From a checkpoint of a small image VQ-VAE: encoder moe top_k, 97085 training examples.
Rows from block 3 of the encoder of a small image VQ-VAE, named by matrix and row number. Rows with one number within an expert belong to one neuron, the router's apart. Each number is 500 + 25 x the weight over its row's rms, rounded and kept within 0 to 999. All counts start at 0. Numbers have three digits each.
Before each expert's rows are labels from the 100 images, of 14848, where the router gives the expert most weight on average: "peak at" is the part of the image that holds the peak; "top examples" is what is common among them. Only what is clearly more common there than usual is listed. The data: microscope photos of single blood and bone marrow cells. In brackets: how many of the 100.
# router: router (encoder.blocks.3.mlp.router.weight, 32x160, trained with AdamW), inputs 0-159
# up: expert up (encoder.blocks.3.mlp.up, 32x80x160), inputs 0-159
# down: expert down (encoder.blocks.3.mlp.down, 32x160x80, transposed), outputs 0-159

# expert 24
peak at: middle left (69)
top examples: cell type: erythroblast (50)
router.24:491480517523477504506464481528487510545487473511536531490471490468516456493494473466475495521538465508532516512537460521496463490469497489455473487530526522469499525474506482477478461474506466481524476479518482505533506486508450520479538523554505508466539498492540536502507474517556501522510484547473465492500500481466452503483503498496517536507485477476538529465486537537489473500450546483524510505478499496479526527481456526515495531496501492468476469489515483509553499495519514
up.0:469488520526577530526475484526518458494506504505504495505500497558470503512505527507494488526529498442500467528439540506538468529511484458477524526507500495489527495529501527483496516512500497534519489517521510486468512512528485551519495509475480482503509464453512500462497531506473542460475470503515499514515462471499501476509493493525469523548505548505466535519503535510476477500521472531500489476515545492507497488480492443471499537456478508469526491505492488471492481519487437
down.0:483499469498498499498456550507525483548478477482522533476472522500486483500505487504494477472505499523519545463516493491511488496484522493464507507479499518497493492445505475485505516548473449512521519493549531536553545525540485465505530518488482523506496526454465499435483489479517501515489494511511510527504490484491500492535501504511515560500455500482464499515525495495495480517464512495511515503458493517534463578487507523534489486519485532484526518427521494442492513494471489
up.1:542518488534510502506511507489529498461552484497544506487464502510500516486479511532510491539482518508491496530453511495534527514462524506473504536479490504527507476455510455529543572444459489517479502449469487468532484515506476520506510484491469454503484501499531506534500459491552508524501493491519508516516490518539502497494480501486483498511492513490538504484477460451497535499486434523470531493495496492507477497520551456488524450485484539517534489488497508442486514498508485
down.1:528477488506516514494518487492450477493498512509528475507470490521528548534495545500516505500495488472466525512494515460432514509515565495529500487458484507502488485508467543483522506515494512453502521520504548493509502471521478468535504475507468460469489508488501546494524516525514469526438529501481481531510542544502508521497468489444491568459513483542453484501496496522512485531523515496525537490531460528504506471494505462465521481494481501501473470519508464504469498505501502
up.2:503470512498537490521539467513523499507487499494512515481493529498547511532494489492539541567467533466512497511473533478453514508475505484498508513472496500509508512525475559522523495471488457490525484496520480498503494516475508519489473508521457517479496459470513488451469530481530501532503506549530499469543501458532510464502499481501566474536553482549485502505495486505512526499505455501486459513510469479534502515481530453480459458483506489481458509500450518488492522480489502
down.2:567508496549488523512513517481513485523470441515509479489492486505490511510526474467480478522493498494523460401493458483505496500503490504537522517537542506467500508516477511501479511500514511492493450503503520448522467502491492509505510479493459481522528504525520498531501496512499507524524522496471502540537503485499486522465484531481530503484450468484519474505479492513482447459495466473520486507475509542494509505499454498497536500556497536548533532526507538512447471512519497
up.3:494470498514512493493477497464531495511482505528506508492494541523456532504494475466493525525536531529494464489503481470484568466535546492491545540531528433516452468492515504505541544521479505505540481562491459499500499477493512489502502478514470481488528498504477493465475528542505524504466507481484463519444465500508488470525480520534537499476522496507507448488489448508531487513480469490504499508508486554497455516534472460492509509511535496510492503504477515490518505523500484
down.3:512504467532552463464514507508485513509530492491528484470488498492525511551526546529454500497421515511492463472484453508500493488490495502513543487530497523491514487503493482551532493496488445465495483502515520469522511508508484509520493463519482485492539483491565492500458480480474519504532493501453464488493489471511514495476496490535526549530526472512508548465522541522476510542481451516533504481497478481478519507513501478493504477499510485465521517502469490516495486474561537
up.4:514445488463509508497528499503475515493462490512446474503505516514521513487484459497535500479446496505494506477520518492528463499490522486524496513467496502535457463457518490510480499497476551483505519535493501509504492473509539486523491502520528492493474519475436506526493564486518480532479511488530521533496503505545538522489541426467478492486520509495498550498522488492457562465499521561475481487486495516483505498488506502480487526514455530501494543516480477474479500536497539
down.4:466525488432478512524510510491521504521458517536491519492524497482485467465498500480498547468545450500515505537495519487498458481504451497511519489483477494484483534495568540507487465492512488499466494505531472540514526477493532510493497473504537524498538470512467507490466477469508461522536520513495490468551498477527541468534488537489505473562489521520483500542470499491472509536475505519519500495483475489504487513493486497513530455499471472503485517457548539473521514498490527
up.5:497498508512532460470539491479455457491530531477478476510525469484459542524462511542537517481508509483521504511464520500545509498526546484486531490525471497508494526487471510466560455490514475508469512483516463498494508498499474536465467503521486480496513497521521481468534502536506497576550517474500506442504485488508501523517549503495506493468473501509518481500559500486513514528523508512512499457453515458533470508512469482520496475494528502482477504463505507466508472498477533
down.5:489510476478483501500516505522524479491460502522500502461508467504522489439477515517542514529501476533466522507501511491499532525505479520487490521482502488512509521508456471493480515472471512460504515489488515534529510480510485486488523483506482536555470457475499484512493508480474501508461476490483468501446478525519471451500488490509491489525512539447511488478535540467501504459528487533497531516560499568450501507536534507533499489539561541513490505527475511467501552485508470
up.6:515522523475489480491487547512509500474532539481477476511542505474467515500501501476494541499502498488490484510488477486519511548483485479505527522469507515497559531525483489506470471460519525480509496488508508487445518457462477516525444475514480509499494527525467556491468494496496501510522551470464558501470534519458511575532482491475503517526545515504543463491491508513477540491513477510487470502520493502503515473533486503473463460491482488489525520460482536465535524504485480
down.6:457472521530515491518492511489529534535551461537531499455508484517465479508515510472475505503513518501494512509511482524512526517513532507518457513539491486500532499484515548486472488472510542485533487520477490484531506520494500469508529461484478469511496516487460524492486495481522503497485525506519458571484499454528491477460464536511513520482525468544457505521494488506486492457498512539480498524513512488522476451424477528480500524466524515462526489455518488538477511461503487
up.7:468499493470558464487478492510493474468463421508504519491503520506526489490485466520474517501507526493496510543511499516487500485508503493534487477472462507531464452506499505547487499532522476481515534547497519520470502448519541506487570507494508473524483513501490504507512511463463514508497504477514518531493473528481493449472520535512476499506517481562510515535500537463495522510487477511494517491503490498459478494486528526507520453450494458503481536484464500545497554509496536
down.7:543462527535498500524518484509472499506534475497548486527539535544494539488518523470504543435488515520534500495521514520493486454465485521497476542484493505525504515508515501540478491526517469527466480487523507480510467554487509487493491487441512506477453519501491487490489481505486549533515493506526458480476516478484534528463483473510468522511509491466482480477526500496463500463473552539529516474494495467494537454481537457478508495525518493476510474461504506481492511540479513
up.8:485489477511565494493500499466485490457513505495501490510483489485468553498528507503524490487490485520468462534501484449466484482494494516492483456473555498539491468516492534511524541558538500506479462498455470510497498523517495482511489511517531483510517530543483527509504513532487462501501465462500511485523479501479521496527481498566504507516536487557511532491477503458514524471545494459489507485504480493428467503493495453472507538495469508531532525484497458498516517513519515
down.8:536521476470510478509502460504516489501527486484507504454516486449513494499505492512556518509494521462489514505483517513502491500463480502483486507508471484492463481484477515551487513473525467493464482485492483519495494526494508483532530497516517562494512529487520531516544474494500443522521500525512556485500498515482499564564537465473550463494515509513490539514506537472480441519495449556520458500487509485514495465475514516525492464453483531513461490500511505496471482489523498
up.9:523551529500482494446496543529532498464507517496519437516525550517463502488509469497544501522486487483498501545517489513472507481493533509545499497498486481477483495542502498489526503518518561470523501518488456474472489499489449491483512463537517496498515511547464525496483524494530455515495542497500476529536499487496505489491503490458507483488511499473490419468450540518517517521489491520481487499482516505486486487523504532508463516460455521477482515529521492474560478499497503
down.9:488506532474509499533460525511522521480495435481459460521506542501508483522491491483527499482545505559534473481460458442478489514522523510459546494523527512496454488508539472517514520520513556528495466506482494490525512555515508535484494476480509485502491480507521497484528498477513476520511481511481495494539482530484462504488483542508507501520526508500446492528546462501465511475492451444467522558492525503515465494512470506489501500483501499498501483514483512534462528501489510

# expert 7
peak at: top right (37)
top examples: cell type: artefact (44)
router.7:464498495537480491500462500518464519531485455512520525475463501463527451494492491487469499534531479515542520509517502520504460505478483479471463458527511524475513527475517476495468480508499488488499500487520507498504510480504476521479531556515496514452547495497535532488507453523563492527518461535484471470477504495488456503474516482498522491509464496478518520486493523525490459480450534483518507518450486488474514538506456513551513528508498492441462471492521483491540509482522483
up.0:521526475522507517455496475485501519504529540475503500474480504494490469479462485507499470532490499485510444524514470519495528472491475447480543507492449518441546485543499523519558496521510510508490497546517476500517495521515484483506493482491513487543523501515494532518465505503484516484485498500526521537462477522512490526482500482474492461478480497469484474536472515510505539492501494478425534527529476507515469497524466491518482506484524488537552555565518509498510461484515474
down.0:541497471484477482494474452501508536514528497497501504494488513532472526481507492493483507473507492470490451474537512493515439531475510505505486488515536482464488489473470477511481505538491517535467501521515489501457511489482514519487564512494579538508495552546492492497507459530463510538484514562488502512459519508509527498461524475530487478498516452453499446495505489512484477518501518535479472517469479482488496514476550499500470513492538496491538509485518509508518550507521475
up.1:490494541499497532443491502531553528491486533476459464498521527519540511483525493477522494457498488502506476464484531480530520474484488534515492539486495474547474511553494496509524507547500518486474481474484526534485490533501516525543488465492509506462474468490433492463479486520512488503521462507518493500521498497503498466472500510470487493468497495478519485475515515498536512497532479491529474502510507517466468514529543478452478533435519526523530528458500501504465520559516501
down.1:510505431500489553457452525500537495503510488510489461515532492483470537494533499491497470488479498511508505464539510470525516458491468549501539504475561456507528500502501483508513478479492474514462509517488490527517490463501497476483473518479502505515481541493485486487527471460524466461472513504473491504491547549513510498541500515502534476511536472459474508542479482486528517481518461508496475473542488561531495493493511464501528524479523551487508504546500494500515533482501507
up.2:495517517488499494532552480470516519452490488501469504513514487447478487507462521524552469492485498502483483480474488465456513519446520445529483486519463531487479509542495518508560525513524488533546518494457480519472480476521530458486504498482487510540499487511547500501519453510498534466480496463499503532517530509492494544522518503533487500494511506494441449509492494516510517515483477524514504494519508511509501474513510459484509492475482487506494520503566508502441496566497490
down.2:517484503513476472511511491550456503501497497478491463520491460522490514514500488516454509523519467477469532472500530489502474472493515538525498490543474484500525543537499488486479463508517508506513542455495537526506498474489447504527460479495502466524539512486478441469489511435474541531478474464502523487507508507545506484498494535525466531519499511501523530507543481460508530505537527523502503527500465532526534473495503477520479507516460487500533504541483490465473526468458529
up.3:509526491481530483494509485526505494508529547535490501484504491489443499487494447490499517531486515494526530476505484524492507501520520484457498449514486494506514468503515514509436479546483499460483521497478528503491513494548518488534526476533534519525476531476481482478505525532524527538520498447507513505529510532509529523528511480495479472494506483523506500536464532500508506495504454497475525511496516444498488429476493534506469500421494536495489558491485457492467515497457481
down.3:525489507500598509513489507477511489504510511534500508509525483488529474550501516476499491481507492510475510492444467493497463470451480476478513523517488496507497540478471491540518511528447537493524512427489487511499518539514497460490503491510477492509501487504467550548501439526521500491525510531467496506503508505475539488490490451464480431513521528497517510508493516497469533502498481509497518504514449495516475484531525510487495497510477487548437510537526506497500502492498539
up.4:511520474498487507501522520497487484471515545492473497508500538466487545515501471570552506509503536457506467473495532470488523491512473532543489510496488521514523501537505491504496498516465498559493525507539531490478517525513495498493484459476460509452482470487485522527484525488486524500502488478510504500475483488534507520556487492530494480507481518489476487479487504570484525545520456509474541494508488480508485501469530471506464506438492542507507481447469554477475456498482489
down.4:517447483484478464466489509495529488564480546508502509484474486523489504500522511528516509513521471476474498546458484494483461494514502502426464514527487491444485500510504488450495508442520537507471522494501487498508528520505453515503518526505548491484477488532498538494539481509532512521475536503514561523506533502481519450515512485498455503487492555511496491516509487485513467508556525503500500498456532492523531463525455498502500525485534504465501499492519486535489478483483473
up.5:500476520508510485521479507491551498489489458511515474547520498539519478482474492500564552461467503511495503461506502501475485513522515522499472550453493495537502504515483520524507529495436561488472540483443459484538447517488542490509503465484479466510492470522491502523503479452515477519488526515464482500529505510521491475491527471514527484472492496517493515502464470523529522491461504504510535463474487502501526508520496485463533509492473507535477501539501511527449536476509507
down.5:497515508501476509442475522515494520466533498497483502468498494513522486509511431451457521502532468496482497504472509473474483476506554524558496526496452540507542531479492489492489503524534517543461537532524504480533508518494545517447498527512537517488504500521464478511555524507526510502497445529495520501483475511469483502515468495492491513514515496528508482512464511501467486494516456497486544484524497507525505509442475548493453508453534512488501486465520504520494469493499495
up.6:501466473505482487518530496462510464483516506506507512510507485484512511510545524505556503514496459498516494483525490521510485506501488437503508516482499476524502507498473452517489547507465515472500518509466523461510536519513551512492501494553458534501447441497539465468532533528507473484494534492503510534486495508464504459513503521525494488482486513537497501487529498527514514498476472480455491471469508500555485534520507499484532464496509516491535466553479508521456507464487428
down.6:518537526480501446500481495515493504507505558480461502484477525495540514510504477541508452478444503494503504474501544477547485495493494521512473487532530506517506489503548528496483467500514508504476518513515507520508497481492487484491477555464506464524471478489510514521482498500508486477487491531475507465499521472505527459525486492553487483519531472475524483542500532477514517490469498489520471475484498490482521523512479514510488444504484560554518418486550495500525474515447538
up.7:447520485484494481508472488472552523522496478519450498437543505495454514508517466533498523511513525517468488504513524527513490498539484463480485536488504504540504496552499508527472509529473525565461512503463518510502454460462540480483477526521517545518518463462524488510532509490512518485451472468532499473519481486514513496493495514555495476508486487506472492484463516499489521468490510525511475477495529489493470557477497494507446513462491508534474505531510489487501515527488510
down.7:497512529456476515516526501489484515537458544527499479490526488538496538540503465484470540501466480493519424468484512474508519438489504506533512493487489466482527543534493455499489502493531497530473534539515529519508496531464459512543519529498483493522493485510510487518492522505493522488474481499470478543495484535527448523519492449474483479467472496533500474495513492558505480521489499508510504527497452492489534510470510510485529491488517488550514518449478463523510479502489504
up.8:500493472461489518521500502504519526476482479510550501538457499471508481485522523556521557487460558443510479474483503473513519515524528507531507485513541476479514494534454488473490486556513519514513506483501452483491505522556540518503468458489510513481489509544469489500494522503535500450515470477481480476505492493503463516555470481477466499475515498500539490440487530465526485508485505541526516519458489498522477496520466512491514485521497523507545507488504519493485469516479505
down.8:528534524499471519475540519524511492474491464491499514506472481503562492492493527492438475440499491526490489460480501526493519507462498490509525558488523493494466527495531505451505512482485534500533518495515481466472544483509526516495516524493501501523502503460521479478477491516462522541508489467462539523505518484551551557511502480506465506471478487540529490559479520451514505540502504507470490481495507485502557464527456525498511498507504484481480483487520488472468491470495497
up.9:528530484500535461481505465510499490534490483491519488517500444518433510439478486501497527500505534498531504488532555493532512531509486524531478533469480506505472482482505488511562526520448544484526479497450471501485515530518487495480493549499538524508488531481492498520479512518501516455514524505475505509473507502506503495485534496470515504496478528488510453483521493465509472515501507493487443483502530518547483480536462513539456462484503518530477522471529508472447514525483484
down.9:511525480511491500496502510495512460507482494480497489535449532491499477492500475495467475496476512481535506483506534504504480515496489483501528493553538525499514495451493499565536518440545486481489507462511487521470478468486499460465511515508475490506534461463528472503500526492468510515532492498483512501480509492547563546507476481514500527509512514457509531524523508552503480474524478483498470530538520506494508548460510487492488533505531510391476506504492506518482478502510503

# expert 22
peak at: centre (38)
top examples: cell type: erythroblast (33)
router.22:496491498521497500503469513549485523536490489509521533494471482464543474523512501472466496527524498540547520506523494527505454488478489488469463469519536534480499524470503488498459477478513488517515464487541503517514535492508465509467522507520493503468560501506524538484525463500556498536521463555482493471486520510462481504463514492499530544514504483490518526464507531525498489511446543484514505519446508511478523550501470519546497531498498494473477481479527504512546509494538497
up.0:538479522523504498491541457512539505488518497486452514505492486502491500448498531492524452509492527478485490508481471507514456497497471559536514520511476461519483511528527469496477539505458505520528491531524510512496475453483485501500461526482517500470507497504500514503494520514478450499498511525509484558474474503514494500543534490448527447482480489505468532502512500528520511465457452498507445503529517514510476497512459439488505480485502528572511542512482481516501524523501499
down.0:509534504507453540491542518454520522548536515472521474530490507497512514529433452489494491526494533472508487506486526513518472520459469502527500539521474455512469483489540535522484515473495489487509532487527505547526452486495502465498495570525464581491491519470486507496478518474463525488495471514491498523534478467504497488515465511507508522507478474512485488480467491517490506518474533491553496496485491482528515503482535497477455461525506478504500509511489518517512476472499467
up.1:477533503475475512530499499512556469463547515494488528509504518502539449508500471484486497499529481493511498513469521470505467509501500508513468510488502452474487487535518473485494492500486503505435537499493548519496533513492495520526529444495481473490501502493490448461531573470506526531507530539477495514549472487491514491548489505522520517483507528525463462511490545519501500530547534485492489508454479499495501527537468491497447491453505530473496515488514478455478511496506480
down.1:511522502537487454541455469453555542466487514494530477485541477542468488483534495539508471504483502501527462498509463505494486479502568519528483513480541480494424498475496517479506524517485482488524517492461512496518497519487499469474490567495484506514499511435516480494485500500508498512495500494476509445499459477524512572496504494503510454520510502454473492517495485514490535485500493481494492493515523498489482504499541494513513488533534485536538536482489491537525509493478524
up.2:492515554455488469477506536463504511487515469532499515458493448518513499547482547530511472475472506492530445503523507501481488517533550511496503520482473504490485472511490487505488556492521493505513488568465505516513467520482524534506543517510503514526496510522542488489427539476464500487539501480508512508466521499501484479467499447540499540487508478481495542526496516501504541480526458490446512509511497504494502455485494448496503486477460504521520503481462502492509502488506520
down.2:519543491503519522503487512467540466505444520511513476499504490485540526519503454488512467509486525468477541473451492502475518503507507534521494546518551494514480483484515478474533440507511464478465504511527492424487513502539489509490523526476469553475539504501449496534506479523489479533510528489495482447473492488491518507503534530508481449518540534531461528495480442464510505498505494507484482526504486481508535531479500523512511507477519500494507473500516480535526493472522484
up.3:500560440476469506483504511496496513492505522521464467535528526506540508498510481491517465487452466455477494488538523482517516502567502535522539543463508485525521493518487489478486514488501492536509468508479524520501498511550539489502487482503494502494499533494491468467509525500520531485522471421520508494502503514510515465505473462483493476485472469496502492543448513500491498497506458491537456521524515517509507510485533499482458499442499482486526538520462492500508554497513455
down.3:509447489552551495500482494511446488498494536510442519503503461475432537524514414523512513503513506485513483483509489504544494511457506461531480505472517467516467537524501532471505481521505522464510503487491496515482515488493534497525502513555524512496492499502475509495490500506494487467490528470529485535495478512547511525484523507473509522495514518497526530504466484488511506497457522455488485475510496510466487518488498444488485527534517474533555502492477530536512449482525514
up.4:454424533527499527473493507455452471523508503492443522485491506540536523472538485477498528516509480530461479493436558501490517490521514462531528513482498523521524518482468509511517524479493479491468534511484521471499504528478525534486521527503524466489499499496516467482494557513503497488504485505510478507509531482545513515502509499533494501496475537535494465496493454470505541531534482507483504497514493461463476536534481480466506550492498522466513515492506515513446493502506471
down.4:480487500476490566503483487481474552510456507524509488484485476466475515475481521539522531490516477514506492495519497473508522516543508520488505481489481575500507529466522447462442499460521479530512459542501527544515519443522513508495508510498497520543467454523503488456510494507557509511494537494460553497501488539474502496470460488484490528483533507501532509481497488498484452526477485484499520497540460465498491503448527503490531498525512506510491506493499506495496478524519489
up.5:533486509491483492506493482532476466513528514485476500510547496525498522457457448574502520468526523480536523528524513507484472502479529472533473532467493531554502463474505546491491481529458503537486540458524533530508500518525497519502498488478534493495510483508468475496521499486505463528499490463469489489493513497489482485525505496472536526528476486498500506529505487471515524502496482441515512468568502493496476484504526459473495485482492467486464502535535499496501511453444532
down.5:495499516521488495473533481483499484485506436491461497446550470515511512531492503460515485508480494509583460498525469507486470506495523483555486476503501456499525522504505505504474489517484538479517475515455502478464480505481485493491492513520533478558496484519464480498523516506522552440539480509542484500525547511465513496469519459496516519506540467549502486462505513490493487527475531514474506497502485515532504485514438495495549488515519509518490497508509481509530545508479491
up.6:502520512510515514512513482504532487539513513487520480456528479483468515504498479510530532442551479488500529510481507518520490462525496470493513533506467484514488492492533537509526445512477537474513462545500485469479483522475499422502514519493470503490500489494538478517494484446472510498471518517518512455503486483520454523513508513546526505520494520507517491473524554476470525487544500491494453434519511516513483473476490504537521454485513453521516506521529484476479483530516538
down.6:505545489509504532470481552524460508508478468487513499447483517478528450523495503545480477477471471511473451455491502506484534470500496483523545485485495479503517488483490467462490519507511546499504507502462526483499500498482522540478489481477566490516516464499488549496478542503524490533527478500493489489499476501529496513525529488499476470470520497505472527528529484535535538531474544460497501501485534485526532491509483536509531533476472452539527463487528478509538498486490463
up.7:484468514492502514536510462523521534524491522540500533491489496524480493467481528496517499505556499501512457450465485471508524467496488499473474545487478482487485484471509530525537538479466527512531465521495518509538534573447484552512478484462470500544534496483501502480464505502497501483499534504505522528468562528508450473541524494508474493486494514490459444538549459505507515483532466488501484503498495524495490487495485507471515494485476508494496493526496469517458496502514492
down.7:523486454486498461492553505515540526503512535486456497490518492504503518513555526485489510476482483548423490472475513505477500498522535480530509501491509467542473474498476516498464496534453510508476536496505496497472517488544536508541479504477523538490529496474518487516462500484513498524466492485449522495495509462459496506494549525499503498517462527465502501520486493578478485525510469512496546507513503467513498525491481498466452506486535497512533535467515491473470530485507477
up.8:496488536516461504544507514501524506482494511492486487507474508484502535528537501502509527504461480520495450497532465456462510494502536507496498495511495480513529467454524494535523506511466511493492455480411509480489501533477522483493542464498533499480534483550469525493498501490508467491482519538534528540485503521508509485499488511510434473498482482542521570479527502505474542511513486501503528507529465528496492476502504465473509514492506525493547538467489466499481482539495449
down.8:504505490525523507524452473499515512522472489530500470547537466506518489532521515446516446513496499493493483462497498475511484497520509462468561546492525509504441462528482510512476541524522498527543509565544474518522482486512493496509525501509485479526475491551525461496481474470467522506470490478525505507508514490507501545470485482507540514482487516454490535484454500495521505478493540512495440486524495451505509500498484502491531507500497509520505479509519498449443486490503531
up.9:504520491441528552503498485479515478472497478491535506530506527536517571505471429491539541517463473516485511518488519492482495504497504507454502473517518501504449506489516549509551531501504537482479482502460516514493530497455505466445527472489470504445495510490502470499497479508496500478515524475503474491521481535527479520469504504504441459525523535489517527514502474482506514513554459500489473531530468545508494510491506490502496517528494479505505505486551494491465521487495478
down.9:480500535530499452533515498508521511489477509519443478500548476494487528526479510525498500519529490537544498525488524450506499472518534474515458462464514507513512469494500502510462522495478473548464515541485477481482501481494471486520479463482462480509493524497492531463517496516504512490519527521520506492510517460497511462474528494534493509483490493463475534505552469503501556503444517471507473497548540503464491500480519541517540465527507549505453522493487535480490503524473468

# expert 5
peak at: bottom centre (75)
top examples: smear: peripheral blood (97); cell type: segmented neutrophil (58)
router.5:498452520496517468491514543479492523479461470502509506461485490516470523470499531508509475545489517507493488535501495485515509505532548528523491516517482490524460513511513507543542529499512530473555477530493512482503457528497505523476490482474486515507501505472515509488449536512533593452484518512522487524462522507497464493492538525509466513452540525519473495492516471487500478559532488518498494518486543507530471463480481493494556506512445522521506496477502486505476516489494522
up.0:492469477517524494493455483513470469504465477494435460503489526515474526486516514461526457493471540503480539471473519518514520513488503474498522524520499512518520481517500450514478517540516552511514485461522507559485480469512516532482464528543532500521504503485518493470472535525469560490454527529515469517510522480496506472520513499536485473477540478528511460521462503479527513506471517500531510527500508491527495461494482462504485498495493478503518465451515530531474549493500488
down.0:468493488566494527501463473509520494464481489485542481522569506473484486470466498528493461494501545545499533530502516520456491505518476472484477524494496502484491530488515463497509527543520519474529522514503473504508480517528532506480507507461494504483546503488513476461520527508540522501494509507514479477516529473543469473510516548481475486496481520513460503478502510481462451537489521495510497461475536507511476485432513508464505533444540520501537499484510520486464526479491506
up.1:487520519440510467493566441507529499476521483453466548522524506483514490507464534462500478497495520487477532477486469518513466511524488490562543509547512465515489501485486528513514453550481519490478513532520465536505534486516504524539498467493498488489463526506490515456492488493493522510506474483491456476491507504516502461515507524506517518509468514490529482479497517533493483530492467492536497519496525526557518507551504480475478486485542470493496495503492462491495462532459482
down.1:493513516495446535438535470532460524517513504522517504512513543482477493465472506525481495536484492482498527481487499450506501481471515513478508528478473510530540544526490483478477448489519470549501499493526516525527484506555489532529499493476461467505497529501526508470468480497538483483473495501517526483501500512471501541475499473489492469477546460482487488512471516465527499442512531479519554499507486506533486518503531538517512527523466498522468461484548485485511517466522515
up.2:538511472504514494518516470495524473500517518497487486502533463541475479526457453468494506482483473486545501524495556466497450514546481531505474469531486519495493472472497518467474522477510496505485464458502524489482510498515482497492505505484548480520489483514502507481571495499461507485471526509524502496550539511469496533474533534500519466534502529474499509511529454502470512485488523495496496497493466524509472449491551513471507454540456493500524495553507522514467517480481545
down.2:531526491514533488505536487480518536464467494487502453500543465485485510475549501524487487469480494528505485463467504539516510482503521504509535505484489522508482539489474490505545530475495453466497482510495487497528504481499479498513500521540470500502477487509551502510518495552468482516518428482517536536549475545511497473494461475505504449491471441485486475481501476527522514494534458470524490530554493479514503472518544520523498523466499510534510507486443506496507508478525497
up.3:512524475499477496501513535453453554506503432478472524489516448545507488505488502513516529519502496477551524509495457487525457508528498517479469441504519502505475478509528517495447511481537541487487521503463506516488462534490486552524510464493539491499539463512479502511501493438519517506502556454493504507501513533505512535506545507491503477499518467495525512506449474493522495516478522526499491490521493483546492469490502469460511511498511524543467499485485505505477517460505509
down.3:554505493498529505481522539489497499472498508491518475496470504466484533533542481477484514473499479525501513509532490537474521494490537494475535507505452481522536510476510446504522474478477486456481502488511499450519496484492494494526510511526446503540488485477461549495470490492489457472507542511517497509527496511478501470505463519536520462475533532531466494548559493485521522513496485476525526582468486504487462526486534488498503496521508473469493468513531474514537501461506490
up.4:489493450530473489461499495528485489519481524537529453464504495549485535491457494542501470503517502488486497478501491521425558514530494471536518518456473488475488489535524535508506504476516489531523530510516490522511465506570488553463459501503500538493526524503528472487490493507491523483510514500492503511451539473508506484546490480514526493467522467473492488536515492501498528519494479487507454491502503451447485499504484482507487500490514521497539537468501508508462532485541484
down.4:494500539499480506511554491524498493466540502539481531553480517549487507495469499495503479513518514462501487528511484514528492516507493536512471528484516471516503462458538570480510485522494510480471472486561530499486520480505483483516493438505451462504462493477489472513508469502499490509477485507473473450464463501483503517541495533452542557540516506485469529489478517516519505475521497504493525501470469503486534525522513482472475521508477494481509478539516529508510443497498501
up.5:472514464494503494485534458489469546520489502507500507510486475473515554515510532544495482502485485468492527552477487467486507490506523518507479498486516504552467527551476514502538504505482504490509528501491455429515478464519496500512493500493492461472472542480560473462517498522455475455519517480491491518480526504535493443552533508491489481449519501516489524480543483487533474489507488521503472505540491506478517544488492504479552488508481523501486527497474493507490497499564493
down.5:424484559489520440486492542442522504522499505450512548486460515495484492526483480533477475532529488507532510526494550516524521503529477489510503525496489526480504492468466524499503475514478529529455536513544493468531477460477480507541565455531487520519520496512505499532516495490495510500508524493524497492451475474478480498498481512522486475487467504489518471500489530490533499509498474476470489529441522513512509531507479495489480511531485524481477489481470535499514478512520528
up.6:476494512467496494519493501531497482486495504467486490472480507548547514526506511520477414497499498523529477494526469467474522485552506507550471529534475490481495462534540549526497524530489492533523507531481516523474487507487539529502450518519466487479523493489495485495477527459506506497489471511532482488541482496511467516492510524500501530519541497593464483483480490472501487519530476497534480479511527478508472507526477477517490514451480527493513511484529464503459474489472492
down.6:500481477526461507543499468466502464507534540467481520492501550502516510506519474489547524485537513547507478527517488503520469479474511484551487479469530481503518492510500502480474547547462467477463504517478483453496491511503517451490543487542502480438543472496480507548496502527530474523523489485483497494506524523490523459464512496525503465517473527466513505528446500467499534524445544514487490526505470501511507540493476478551519508518480501491505476485504507507511477483499491
up.7:531522486484511468532491479508490469515475496546486554483525530515505515467515491461566486460475520485471491535512475477508489492498537493500511464491493527542518463489479465475436492518494515502468512498489547488448496515480491499522505488459526513518501501549499506498501526495504553504490503509468543458514505514545538470524485525507543432500495489530524501521472498507540521494518515479457464506495485529508497480474477528480457503554489520500505467509475490513464494483486466
down.7:508515474484493472502455532505508474493497497499526466480516485492511532487501485468515548484512478522541501465438529477534505450488527513523506523533454451465477543493481549466488495517533487489532561489511499490481491540504535511459495508518484519474461507508475537466516473471528462516461481512489526545509524532501497515513532511488499494494503467530488471501531512492470489486509468503549488512489474478501499499549516539488527501495520446502549464509513494469527477502534475
up.8:569497527487513518487514480486553512451478529523535453499487495526478526498528538501521503539473443477494469518489545465506485528523522520472455561464508517497452528504514541492523483490489505509519513488511497503524507498497463490523483506471502476494495438486508509513489487498534520515517476466531474500485463534506481503483514504468523481543499505484502479482522502479458498494504527503495477519562499531479467487510462495507488469486477464522491526563485481479459495490484550
down.8:478525456496494495533487486522533443506517505479482480530537483496503562516519572548501483475483515478490495499505512505549505508515460468525517485562458507463514489479448479520491497532493512484526450500466508473485497511517495475505533519496509512494482494506513524513514538489501485479545514492505524505491476502513460495481527462476525504496495501553549525488516489499494455469484500495466506496522554492496477487476454491455495527503487507512540537502430510533481493515511468
up.9:491488530522532535534431462480510476480519493464513517509502492471498491514553505486551521474555487501501490469510493481556492518550509479485493496493496475504484493494482539478513515518506503508491512518519491523517511536489511550484472469465492474483478509526508507490543478500558543489510481468460467448522507521466468480466508526485540518500493490490460460502513499480482464528535535510435479473493481524502498486509522522501481544509488512506467480540451511522464509501520518
down.9:526445478487495484505511537526512443470497452519510506521510498524526508507535482543480501515451509465491544484494473457587493533480521520488526467472466512494487521521504490517482497501510504513491501515493525527478511507481504527469467492477563517505523529535468486503450502489498479471542501546520524517484491515517505552468479526481502533502480483472539484492507523510488509513465517466479467515491533494528485518435474478515500513470501513514518477502473526483521497499444477